A small image embedding model, trained from scratch: widths [80, 160, 320, 640].
Rows from block 4 of a small image embedding model, named by matrix and row number. Rows with one number belong to one neuron. Each number is 128 + 32 x the weight over its row's rms, rounded and kept within 0 to 255. All counts start at 0. Numbers have three digits each.
After each neuron's rows are labels from the 100 images, of 14976, where the neuron reaches its largest size: "strongest on" is what is common among them. Only what is clearly more common there than usual is listed. The data: microscope photos of single blood and bone marrow cells.
# gate: MLP gate (model.blocks.4.mlp.gate.weight, 848x320), inputs 256-319
# fc1: MLP up (model.blocks.4.mlp.fc1.weight, 848x320), inputs 256-319
# fc2: MLP down (model.blocks.4.mlp.fc2.weight, 320x848, transposed), outputs 256-319

gate.426:163147157136169121166135179140119163134159117063157091162118140111128126191163188104195164101064133151079165147116055110109140107133126093077156178113151099136173173129146088098067171127085128
fc1.426:137164168116160193110150195151141135145073131058175130183108174166098099215166187146172086123109115103102175165080086108114111103112091130115180122144181094107115165119161176174141161077136155
fc2.426:097167153140154116166099083147134145102180115098121166125088115107064154173150124058080163121151138087162172110144095101162099127177063136116167149155089135151133172053163162073130143118132141
strongest on: cell type: eosinophil; smear: peripheral blood

gate.276:118168140092146083149134143117179155163168164121096144112149178122090091117109108157104156191124098094085130101179109162129168117145063116121155096085141068145155147142175146135181100138119139
fc1.276:123114141077137149116115119118109104143078166175117108104107089126185132130113100059193141048123138108130150139157101112051093113107091171072130113156117116100135093077101090135108135171090117
fc2.276:105084092134082161137171121164155154102134113140142187128117147135131137145126153138143159121099090105143144148113159149140142089109129189086123151164096147107197135110109094085106135182127141
strongest on: cell type: promyelocyte

gate.676:161102102107163149107055089101128065115046134149155134122116113112104115106122130133151114113167110169130123137146143150130130090143142107141100147214120151164164049128148174134119106124157180
fc1.676:145113105163165158064116125133133109088125129166180087112143133127086137127153177085146083062136108148120134125154120175108158163135122215121119053129179116121114163082124152068116133101183213
fc2.676:151129083072120159115055112074194138104103098144145208085084145144155160172123121081133143101128109106153080069145119065057144070128155134172102186127126138133160145111114110145132110097160123
strongest on: cell type: band neutrophil

gate.305:168135108111113118162129088126116099114143109172118152146130098130166123143079065107115150131134127132200128165145178143125152144133105094193098176101150087094073104092133135111124111090128147
fc1.305:122082079141095096095106128131131161154166105152112125173108084084143165113186117102107111158137091167108151172114081111112144178138141091123171102078134125087126126092112107166142117104160132
fc2.305:104063126122166105138163133085149073131128093105101142112091097128105167111141121106080150131105098107116106086131128109165122126185132099125163118170139154115106178175137103034095164160148117
strongest on: cell type: lymphocyte; cell type: blast

gate.728:136159083147123119122155127120147173087126101184097100131128071138164018142147170146150197119073127112129059139150168112110108093046167102096091140132126146134146056176121172178085098144090147
fc1.728:143109178139164162140113156146125091091151153178116121097099119113133125112145113077107106101117085088196208127143076147109186105169145124126101158111093115151131132124087160082147190113078097
fc2.728:088086143144099196106097122155118095073131142134107103078117076137112096161153116131197151142232146144136127123146134087110134093169112145053120126062106147125117152131159111097198064127119099
strongest on: cell type: promyelocyte

gate.227:100119140124126106213180091113128037132114161103130077082130160105190144125110126151122120038142106147139197106132161105114195103131144161088069220167131155125129149129160140110124146155149142
fc1.227:194144137128133173114104119121140213129149120102118178168205139115042150136137157118151144132101134096082166194147113131144148177082079039096096097136117140145142135104121136127144112156082131
fc2.227:132120126093137122057143163142127143071124104122042074136085086169154139103139103177133131107149126140131110157191081115147155179132104227178123110111115129081126150124128168134166144124132123
strongest on: cell type: monocyte; smear: peripheral blood

gate.205:107123063121056139109128072146114121091123100160120109099139105101128087181076150134139127138128050092116105107115131140074125131072124163115121087138151073114116130038119110168103100112156102
fc1.205:104109155114132102124100101135090138085087166124136098128139090152137154130050110149126131142083118168107142148122161131117173090117166130121150142090137158148099087024109163124155079071206153
fc2.205:109094099116171123140183095190172152141147118145128128098117113113162136105129117127065126129097171114117106103116104114115144203121194094100179123130139123110089131145176132109106120136095144
strongest on: cell type: plasma cell

gate.431:154071141181095129105126212138159123182120142110083138175129148144107139118186080124092131113147153085110086080137086112117089082163152137154172067149180131132117126189109133166089103175119123
fc1.431:138097165123186125095149151126150105169110154139115116112111147130163147197174077098159151112163133063161117090141150098085102090166139131153128133147115191107136166195119163164103087135108129
fc2.431:129122086156138108126192155158143129170149108098184157108147107169160197155159061181140169137096168123122124100116111145122116141169120084132129129143105156115145154141161110079148155159159136
strongest on: cell type: lymphocyte; smear: peripheral blood

gate.692:074211095163106101120106093165133091149098140123149124139115119212037096135119113108119188128139158114122113154126101117074081099191118175139163169079050162150078171152155149148146194148193077
fc1.692:111156113160144075097125118151138082127130163103139160190069204157129188110119151127110151127102137118123098080178095121111113128137128142160107116108065143130119117167081167132138163104175065
fc2.692:100154156108138129098082162133112115175096118120107127156179133075138127188044135162140096166101100124103104124164118111133107106151152158155093131187111133184127194153148133122126187138164144
strongest on: cell type: monocyte; smear: peripheral blood

gate.191:172090167112162123127071103099111082097142176162100024117035070094130091139164198124137141177157105127129121071138119147144097097174176147132171100135153121115091168137137142060106137098081112
fc1.191:147111078131123140129146113143076056122136154074139076159084030089162142113123138125123134095120180108089125049111140141171100088136168093160130102176153090109124163124083113100133078124123135
fc2.191:096091135128092161154131109110160144131193154133134117164140109105164168128133114132149163111014068120130108081162175109114098108117130141130178168141125100128153135091113127129158117124173130
strongest on: cell type: plasma cell

gate.444:126136150109132196095116133089145176096153166143130097075131157160135151154171150044132083120155103134125175145098145174099109105154098109125092128129115149100163122154192172081039146081103129
fc1.444:135115152060170136100157195114151154153114220105166147121130154125147067119171114081140127151189116127087121147152140193104123119125080108135093107160093130097109158149151172130104192154090078
fc2.444:138109094112112124130159163133178059122155114149165184098079104101162170153084107141112137124128136130131147116145179122112153109098158111139075067148125151112128165158116088099152208119110144
strongest on: cell type: band neutrophil; cell type: eosinophil

gate.149:141107095159121107058129113121155164139153111091153144088123113076135159100200095212184111144094146142139069162114112128184119127095141150144109105130105198091155138206161110129178084060082103
fc1.149:089121119139146116157141142144172153148163131134137115095189094093190076102065146147132081171180138082109110165086173151111132113138151153111118146082136156155142148186091158119072149164129135
fc2.149:106150079147123114199109187123073136137123161159131140126152127119124118147129100151132083109190112155081149036145164152144093043153150104115092094122144113096168149140166110190078154203099132
strongest on: cell type: artefact; cell type: proerythroblast

gate.89:110149195131092123209086135155129128123159125132160162060110116105199093145099135094109109096116142160148109120162160136144156075147134152145132132119100131122147182090121157160150204110098176
fc1.89:159131155088140135120113149152104214143149105211069129141090117154072173088154163156097138191063171152143105162152141132121198184087141134140128119149153192094131147108072148130170149099080155
fc2.89:106113128054103117096126153137170099148130112196159132122103149121099054164069098160147118142094081066107145144149124059125107103118109145149098070137132120120160070163150163137154100129156172
strongest on: cell type: monocyte; smear: peripheral blood; cell type: erythroblast

gate.597:149052126078124091124166129104106090146158131116139083108127118125178137084152130152157134105087125073083117119216131109063132059150100113116119101081104104144110171153102082162120156131145113
fc1.597:064196190158144091188105130160088185161128135073121162097147151133096120105127123171139111171156116140090168138149076120116111139142164122152132183109107100102140098111084154083156131139220124
fc2.597:145128126131113162106113089178100145127135126083172135044043140148176142165158191108108175133141164104126154149158076146074167116153142157083108114053073113130120102192155119133105128140129088
strongest on: cell type: promyelocyte

gate.593:156105111141120118095144103126180094170216082095094101105130145104152160159175125133176138081195145139163140166139113094158098130073168115162169143130142195130142114161143107093187149104121193
fc1.593:142112117117095161187114138138087157132161097138108161153142121114161090108166134133126082122151138125126113166093166119086119130111102004161121191084088185103130153137137153148141083150118150
fc2.593:145112141131128121164071092141091143165118134153151131153082136138151137183052143176107097131121114111122211116153134135129114093116174186094095174131094134114183163123145127177133090187091128
strongest on: cell type: plasma cell; cell type: artefact

gate.333:116123164121114173151127110146146124146148127124113142113133113143173174116090144171177099052096112168094104056104109110152115164169119149147108166148144117090130176101103056082118154135142062
fc1.333:150101094109138167121138142066105159120111138117140165066104164160212118173115119103115135045137132141096109083154166104116127148112167161144125117165177115174069134156089152120154154199178184
fc2.333:129140155130188118130074114142129114138087154124137163131123173143165117127142154148097137106165122144181111123191101182105124130057145163109156111175142103183169100157134145077116149130141112
strongest on: cell type: band neutrophil

gate.685:110119093122129103140090114170104049092161123150137108132146157116169172155143146149107149112084106151117182112149143103139169122119152129120135141219153100105128135141115168108124063180133159
fc1.685:137136168107133158127145165148121153187078137087099138101152143158114163093108159161149160120129071109122119146132105125142131121149094079094100134063077124129173134152154126204156122147134178
fc2.685:186112144157169119094099102104108094116118083086173140112155135126103138109084139061124121065160111180120119145112047106113122127158096182134087103128123115119117111201156123120124132156092114
strongest on: cell type: plasma cell

gate.650:155128134143107124085099122127137081127128160143126081144103128138079148129124094067134162185137098116137112215113107151097153193145110093094140122150090093135113126148105126094172148111190181
fc1.650:149151101182121135102147132138121091158126071096180142139070139136092130165141102069091184137171117151131167163078194162139103133118139163164110120133115133124133099132159075113124148146116020
fc2.650:114127103141105138124125144113148087110118117105150153109140115093100164124148197097097114172121105169113111162091153114141098172126113184136142159119163104141125132145094129088143096141171113
strongest on: cell type: segmented neutrophil; smear: peripheral blood

gate.766:075108101171077120091154098122126107162141114126104149124132115109141111146110111102123162168095129139090099119124122146085187133130106152105191151124138096138043126140122114133107119098122157
fc1.766:199173144084176137186077109162138163081110147113174112100082146125132148101145175147177125114179112133175169118137160068132091129131187103143039132140111162122193128082106160165130150189122091
fc2.766:136130063158132140095084169110115068118131059140149110157147110130099099105121165143187118137121100191157154137125132121137102095081134131156115163153130128102164079034093132117173223093148099
strongest on: cell type: erythroblast; cell type: proerythroblast

gate.564:148217161125118160164173160097167096192099139081107091113160117075108146230144103075157142124085107110131159130131126123121126093154124172109133146103149057149146141119195131108139138105111101
fc1.564:211170114126101168106191143113133149126113134113158075181153133125163097147119163130185114107097203076136114104084102155133119157112161123165176142112145152149136149090125145120097159156164168
fc2.564:139167162174129144108134153159188125109082103109097187137113099139137069107117113138169152158140128150148126145108119097177153150133100120129132177149108097148141121075140153092105118140141081
strongest on: cell type: eosinophil; smear: peripheral blood

gate.453:068105129174045114131141185127100204138135185140153165091054168098166215093105170121186150106085133147100101144136127133113138137148116111150133156113138173125113096141136187112109131103166118
fc1.453:159152136116124144186119111095133099163121142207120088176128088094091119125141117055126160157129090111084099118115093112108118124143109135151134172147099138158169133133181121118093190140155211
fc2.453:069127084103163103162187135113105086105124097109081064123131114125097053181151091074113154150137109188105146115141123144057142148147183141093145165139095127134142124132160095197163171136112109
strongest on: cell type: blast

gate.461:119103163076111137112124249182117161129100107198044103146103070165149135112176113164163118097087159152123154118114161072137123144155095078083127136125144104158119110083095144099102116145117174
fc1.461:115146136091122161151094187125173159128179124085134131107189137149134106186122183089154174112106140096050143111123128120095106109102121131131177135138133153142198118117146128105168192115106152
fc2.461:094202137135155127148096172095163174118140174114107164137159164114145138138129144131109095171120139099152132113144136134120138100135104112144113131157115117133157105117058111159124140147096172
strongest on: cell type: eosinophil

gate.677:131082137104150116169087122123163109139133187096065103115105119154133131157165091128135169082120172096119102138185147159060167143109133102114078185138127079148150122174118118094205118116152064
fc1.677:126129171090086072160130132123142156103141158180116048106102113117121142150124135183129116115064183141104154148177106063151138128114141098079102054127190165077117135090135096093166167123172108
fc2.677:146181116129146118167082133129092124074117113120041176129151184166160079154077167139153106133140146128184151162156079148089110120102080156137109124166131138098161163152097126159153157108178171
strongest on: cell type: basophil; smear: peripheral blood

gate.319:059154203122118099127167115128092113126097158133206115113143148131138127144102131102139169124108192101155097143159094128123140110114122158105125151053096109136117091157124112152137144110161151
fc1.319:136110134189171137167132144110126137140119077196157089083147103125157168145069136133126110127122137104133125170079098130109160153151071105077195116078172166157166102161128165072143077194127119
fc2.319:139209105198164159102145087185140093123098168114101114106120114083151076133113150164109157138109117108149087131117096138120135142120126174128085089119115121085101135100151142120134162068132158
strongest on: cell type: eosinophil

gate.487:185096081104128110160166057058184117183133132121138160122157157113153132118142123126109153130133121101122182162124114094108130126150146127110075136132099168149188095145113094129100162082112152
fc1.487:182169127129138129101108168083141154150050116138104118121117146154190128159127126084116164120207083043094106197089118137148085104125117166112169168126171146183163048144194098074122150126123155
fc2.487:148121113144098151178081137061177104188155137148146177139147160166150126153230173104072125085143122130139120173092152168191176156176195147143084120123164123188143131169131155167108152099131122
strongest on: cell type: basophil; smear: peripheral blood; cell type: promyelocyte

gate.347:121114163081095155117116145170139134089108102148163112134126144106113105128153173141125151153179154148154165128105125121149157122133185136085136154152111133122096150100087050103097140124198196
fc1.347:142187102105085096192140190113139118150170129120141087136159187213061171159089062160125108100102120109167139151164087110104155117107098076136125140162164114132194147133110156136154117115086103
fc2.347:155108144096066137122133165114143196106129135128096040138110118159115099153124120105129106100126196167162148105127129190064162163117115152153095107095144117085125113106120142164101138096114138
strongest on: cell type: artefact

gate.586:085131121128129135094048195110118098118149161147167147091184118089164093168071150115119148120115145142159127114153086144174155101146136159141154070090085138136129169149100136137141094110055142
fc1.586:103157189154111109118170097134128138098156064106122122125144153127114143177166149143112089163130150114133125113149120149131172156087086095122157095131189094096081115158095094118101129084144116
fc2.586:130112108180066067157108123146171098106098132085139119170152117065161161146173132133067186158130165130045158127132194184152099137176144100090115127119101143116160140136146106077144127134128152
strongest on: cell type: monocyte; cell type: blast

gate.363:113126127115104090160139098099134163093144136079113127098127171139162132146143140096116122118087082154146198062114158098115135157141045140089106146154130138188135117147127113173083085159103139
fc1.363:125136179110136111151126120113137150121111179095110175082080117123092130147120134092134136117110085148143138020128159085164190185152074142135103119152099129238101095114121107124120084138051131
fc2.363:114139152128151136115148163110166070182103109082189162083068111181145148108158107127090111151109101096179152109122125075189180101166146132149186111068107124148115136148115120102145168144133095
strongest on: cell type: band neutrophil

gate.238:188131120160153143134106176140122123157132120082159123170071176135086143135118189106138117144183140140140097060102096135116201104131134146147168106122132184137148095167100153089091148138149020
fc1.238:123126091090124104190153133060077087147134098112114112086144130121151125164122194089118105147100109115116145113125096146078080107105097148088108156194161093178174110115114140132128149197160167
fc2.238:217124142119095164106029082158125107075115133128002129101090090113111132172132163126178152111146101162138055103197116065111162091135107170136114160067186153156161136106120141149158145089120140
strongest on: cell type: promyelocyte

gate.315:144111143121117128160205151136130166102101102150198144112125096120197133148146089118115167166129079142188124179176126080087141109115076144124064188165106145150115096097150132210197080120079138
fc1.315:104113185065147079158125109160078135074111108181160085078129088153152055117093116147145150127157160123097134104149170113115140107101133171081093185145150062134097159055057122169130127147174138
fc2.315:106113144145171172130076096145097091129139093124163123052134153115105105173093077103170083110126100162104164106126182098102129139124111128112127086123117117058131136078108112150080107122121078
strongest on: cell type: proerythroblast

gate.681:161131122138133133146077149097102175129168205097138102154075136132077088107155132136121131110132147154069171117144075097120143149182114146109145153114155183126128048168037094156153124117141103
fc1.681:094125109136088177102130121158172151046164114062190120128174169131095137120189129073092130096078146128134137108080096131099135140115080133097196147090168127146159156101174161110108096111169082
fc2.681:090160136134120147120132076080144125138082134102146113165105104140153112140160112128128122113128085110094180128104069137119136138119157108120138100134126140130082131191172076135120137152141103
strongest on: cell type: promyelocyte

gate.591:167127121143168130153100177204186126106150147088147139211176155069086133141169123134129124151144117158133124072125185111129162135156150124137136096158120127077124133137084125112101093092154085
fc1.591:087149133116092150124161098046068122165130112199126097086082119148195121121163085100101117123113169125131121151112099112173078130127121143125109149115161134177162146099134134138149191179120178
fc2.591:122081114128111148089103063122167125127131141130090108128109097127089135106092137068149128054182146111146120131157160113089176145128109174098149192129198164111151121111153133111115132179144133
strongest on: cell type: basophil; smear: peripheral blood

gate.22:161129186116072148147143124122139131176138202117104136145162163167129110086097109113097123188138107098127102169117098083138119171147178085074173137120135177152128068163132130100110166111153116
fc1.22:150174095126155112104123103094179144156123231107115080153164158177044146076115126139071132106061139116137101151183145139128142187181118123135121141101131125172081123164131122137109208096109091
fc2.22:170163153140167101078115162139130186099039131141207145130136104091132200108109076140121097124087046090108144091188137100063106075126163155066090130151177177171102120136152134078120141157117114
strongest on: cell type: monocyte

gate.424:166148130172140086158089095118128134110151191143154146108137138152145141120086139137166158125200125141138145093062130125113127139105171072114076079139132128095135158188081111151089128140138083
fc1.424:169177133142158080126106079168154169124132140114169158149133113131101079129133153118119133134131149157140128135080146091141112162116089161133125126117121106062168178115102073166161183158120135
fc2.424:154115117140174132120071181183136078138098144135081083114168161105166075111094148100101124171097153153117109133186119180070162105162133139116140182166106106178085099124121130099069177157135091
strongest on: cell type: promyelocyte; cell type: plasma cell; cell type: blast

gate.614:129113155123099145084072147141126098104102094195150076116091077107154174151091161158080142060107135194100101172107213130130132134160181137106115111143102131061075158118187136103078143113135108
fc1.614:193122113103103137113103121139099170076134118123164095176110068160145199136112159145160167178128112126082134145131109063130118088103114114176170137132079155143089126190049101082151151104059114
fc2.614:109168090099119150097170122139122131088179124109118127137158124115159126090128114165198139207129102140062124132113120138158149198109145082145140069190101146156148157094146116085121135075104149
strongest on: smear: peripheral blood; cell type: monocyte; cell type: myeloblast

gate.469:077121117141191186132070155171138151119113166176155097110168111148097099159094153123114187127134176141095126112152085123181151138181165123082104129160083134118143148083126114150104142133141097
fc1.469:118158128157136107101126097123127168107144213176136149057092171181127140146101184104122144123123081120148113127137084093123162145114124163161118150067049131110129113133141204119143140127140097
fc2.469:145153131032114154068118139130139091157074110097162189115087143135133122143135117134093115088099092057135100112185130092098161117149162175165132150167132140157157133160177135086113130101193044
strongest on: cell type: band neutrophil; cell type: monocyte

gate.74:076145076152109105175147160077125063163129160106131155124087126120155122153163068102109136123077119121115128098083143136101088083113153216086167150162120126090114135173109136144171091140160122
fc1.74:108152166105155118101166132097089117126083089129135101091094107146190076096124103202143094138128123167208112072149180099091105097155119127129140174084132114062128154164125094156128155134150087
fc2.74:137165137097170074146112125135132126164192141114213152104104173060148151134153129149143153160104081094054145154129188094118094125121110067087157120157127145170118171098063096112128130133152135
strongest on: cell type: monocyte; smear: peripheral blood

gate.59:068188101142183096119159122153161152130119129069115145159079107141091109171122149122036154086102117117103108106127113113122127167099161166150125142195088144140118153137103114146133054115172069
fc1.59:070135106138119101168152093145158170100138142043112141199154144105117089141119201093077173079084107139129158106109133112106119119121105160124122147149114170140118180160137106104128064110188105
fc2.59:101117111145139147123143184123183100178116171151153169116106147146113123152182095160027123144075130108151144155082092112125147116125103125148120097110092131118095154148135138119199132095081113
strongest on: cell type: segmented neutrophil

gate.135:169073099119154107160087122142127089179136163071081135125089139157108136128166143142132145148130193171112174182212152126135148078115139085135121082128133139103127106155104125131222155130100199
fc1.135:117141078161117155111127135156167076159154146113176137087173131106126125128074149116092146144161056187146128082097167152152132122129119182121141058093115079145130134154105078147084154136108097
fc2.135:120134125116109136126192169162183138115062102178194150059151155091141067134165066156146108096130154156076072130107110144141107131177186174111125152121158110146128110106137144073141140100144125
strongest on: cell type: basophil; smear: peripheral blood

gate.667:098100127128085120141073124148128166090122168138091131133140172111157070162115145070174198112153136131126128162129152108176155119163157092099150087167114192102131149185143096079109080154134148
fc1.667:126160090164120096126089115131095093111104095139111154145172133137047178128148120045129129161112096126126147130101205186080109164086174127127100087105148104113108111137146172097170143131120125
fc2.667:133126128125131082144168155089099091128132076126120092111193157178140141096089157161125110177180125135205103182154128096116167203160125090175197128204082171110108092095149119122087111011168155
strongest on: cell type: artefact

gate.309:114126159135111119098171143198132144073076100039115176129148123120160163135119131123113160155116136126118193177190111115074132107159174053196143085129084091121143108129150144159105097088148112
fc1.309:126134142111133142088135177176118094127114165121161061105111108120103105153163103119156115128150072150157123131080080155144111106140132089137116149165169085153108109097166083181054165129097185
fc2.309:092134121137150091189140094092140077113158081126134110136186179140091059138139058074147069083127134123133163095090162099102167146141123121129148125150130054132128186146126193218131169081107152
strongest on: cell type: blast

gate.36:190143133071119183151090182141184162095135164091091112132143104086142091153202133154151142137130146065113161115164151137059109125087110124121183105112185081131130147079108119144137186190127144
fc1.36:110112147087138105154112179119150167105125123130109072176140172166091105125130125162105129129151075103139126127068033151146142144183151170132117108119151126094134169138162098137103132129151113
fc2.36:135145061090154120136136188083095056077116118132075141159100101125119167148129094126118153133140152150178108088146178179110170071165179135124149143157127140127146172130127151142111211131081161
strongest on: cell type: blast

gate.6:122163109120122098176138130089122128080126170113090146163127138125106143159155083104148139178116046132092169203108107192153140068184141128051084156136108110128181131153139123126106150101127141
fc1.6:094130135101140116141113109128140142139172135121129128144137132121122128058085062150159120106102136148116114052111135111090102150119127168193130115083097158141058186151126123153099056154154135
fc2.6:121077109102105117063091048157048178143113222139117120147150093156124137159106173128130130145085145072105171080154084136099148154128134176127127080132117091070109184174153116110060163140118156
strongest on: cell type: erythroblast; cell type: basophil

gate.415:120076123104106190137151124039079146130117108113124195129106086153166138099157143121129089145150143139131097138106123155102194081142114118178109109136075111181146095146134141100071161096141112
fc1.415:078098087160165117144106076111133142194153113137175154145062144109139145129177085199113166183089145161132077125130098132098134172172066150171101142116128144200144176100114089114145114191109097
fc2.415:120079125156122123111120145117144164117156126056081122128117119151153143101130120111126174107117107078089151152125144126183129111105097137185101141125172099166163188173163194135127105239146095
strongest on: cell type: segmented neutrophil

gate.251:100099130140127150133143107137169115139142136080066097161078148129157132078171098113164080104142120110088168144176084150078134096077087125136103127118105057068120087085138139053097130141112122
fc1.251:115156091100126092160133175148091080140188142173145123173115077106150124083117130121102113129104148111134177150079142174112127117141112141139114141142128095168115167120141135059142152110124127
fc2.251:100093097115187146174151131119109100190146144104124108138170106110075090143143097101116104083133136162140134074109115120105137076161131148183057137106125089118125157090166196101126144122129200
strongest on: cell type: blast; cell type: proerythroblast; cell type: promyelocyte

gate.767:128118098122078098134131135047062124129163162185156113135126158107137117106106154144104094137145086153130135068122109104203106168117113097118147077113125177174146102147113139113084098136047065
fc1.767:090123153133126146083158110092094118157115178058157125150110119124159177133172135135137105115100066122122089107131151095100134197106109173097153115151134135147134122160099122144116118131111082
fc2.767:143125078154184122191139107129173169132097135110137130183143223098115106131136119105106099105108080082095172162131127103135192055046175178122131141114137150130167108107147126139066178126151105
strongest on: cell type: erythroblast; cell type: myelocyte

gate.555:146083108154098165137187123180101077117096123169136080141042147128164128094140136138112157136094077147068140113154143138125118109112154116171129135136126134159136089122110110105164136163101164
fc1.555:096107095185125089125131152162108127145059120120153198079146172078144148133166128138089122142139064121102094131139165145095158245110103057141116185078100065139090077128123150118114152202119119
fc2.555:142101072080131103122104105129056111065132116108105186158129144099112114138119104101134103076200118149091156102098127159112146083136158121090133105125154146100123169097166118130092216132079145
strongest on: cell type: erythroblast

gate.460:102152169130117114134140108121080164143156143151129102124118091117131170117148159133168153159125106168134166067159104115092122069157155105106171124122085131148151180117120115130184123159141168
fc1.460:097140159116128134088196136151131126106134139099098112166098123103140157123150131114112060166169117126151165098128134162134144139126144148168135071106132118084159178089177054121094151168093125
fc2.460:129184149171127116101134130086162139133072137150093144043100140086103091117171146063152115142145148130128161125063172138179132080137127084148135108177104136152079069156098164112137130069104104
strongest on: cell type: plasma cell

gate.511:102135098132154128168182124127125131103179154130135183106160165137163132192090139139070132138128162139167120100150157114117127100139077179132124246164107163130086172126126166148119103133134127
fc1.511:097085131149154130138180116103114113138105105140097106111117165124156138099085112148095124116107170137126095066145105116124129119126091163153139144113116129113097136122119113148126114115172149
fc2.511:135122105129151112149121090179137131135191137099159120163145151090180131146116129169131091129103066120152152152121100159121077130119177108097109139133111114135166141082109074120109140152118136
strongest on: cell type: monocyte

gate.425:150150076126094110125156108104175157194166102157137146109128121107125103139161168131148152134100120164155076194096144089166099159089112151179063199141119185086097178141184111076178090147176148
fc1.425:164159112143088115137125124127169159162211105164109107138165124034161118086168150150185112186125123164138098160101130111147083144129118145142092137120128130094142173177153098104165116130151134
fc2.425:149096155137168137195112148146066198093139148110200207132156119111139193145101155146131128139139100190136125120130112146171108099177200135060129120141134099074115151068130147167092159156089166
strongest on: cell type: artefact

gate.126:087173101173114138169094109167106139132143128105101138091142102150137122177168134118134095142128172091139084168155159131150174092108155140067142130149108113104108134084200108114153136111125172
fc1.126:092158134132159116117080134111089136144191180130102115196061161110113123111117124117168105119147112131120196094144087124190127085158141102152134133066124177156111155164091103156149084149153074
fc2.126:114149042161147111117110116153162176156124142054185113157151110128130141130100131121170171202091173142096130105127065122120077146114133152140158152103088106074184141103119187067072156109134142
strongest on: cell type: promyelocyte

gate.641:164145161128115100109153138185116136107138177097124166147146146133123081127102168135162105133121078113137132157147131122124127120098109168117130102126123133113122128099186145125173104147110065
fc1.641:144127177118092158074116113126111093150080169135126105076112097155117138083098078109134091092123165153123092118142199081170136140135173135167166100131142144145089025139158153106136080085107179
fc2.641:121148116121192130137143148079170110137116120107140122130134122122131123140150060092127128158179088121089166143193150140210183155138113128109166075075079129098094129178117126135178116153166116
strongest on: smear: peripheral blood; cell type: band neutrophil

gate.521:135104121135172084142111131093119126108150117126180145100115091173122093105131169114131148123138184147113147150130156150135146089168189142073110119118136177165112092140169124148123154124054160
fc1.521:156140117077134122150099062191137113147131066100158125156188046034141144113088143115113164135130150170063159162168109136123126097131153126091153149201185134088113110184117130140085114109071148
fc2.521:165113108140133085183173078106104117089123118054077146145166111104127184109115163109071117165079146162098124152093081201160102165083136113114155106100116081116141151077182067111144134158085196
strongest on: cell type: blast; cell type: monocyte; smear: peripheral blood

gate.547:131084091124119141119080107145190128173127097161100153155068146090085087115097145121127141137074115093162112186094137100126109109131103156131066164081152156137139161072113164129251127095113105
fc1.547:129150098114155097157134109099046117080083153111183112101170099169118169169121117128092146124168113153084107134174110098081156123114132111162195146122130157149105082169131103127036119201159117
fc2.547:106190161043106171116160138109134105150101117180092041164115157123116084096144154123166084140144139114141123164144132130098131155114132102100145101121110138119037114100112143123136130171149176
strongest on: cell type: erythroblast; cell type: artefact

gate.155:172133153141043117116160153162176155162139109116100111134125145112114127125172150111150089168115200145120051125094117052102064108105131104125104100143137146158132155146138145108187105115157124
fc1.155:171148164137094105172155150172141121166205084160102126110153169113165089117110115141116098123134146131187072168071137113150090153093137081175066174113104102125156182121135148101151126134143210
fc2.155:132093115135125141209132143116109179103113137138174188140131110102101176141156129139089133154100102149102181120147128111109150098190132160107107177125152159075084180114159095140122118213104139
strongest on: cell type: artefact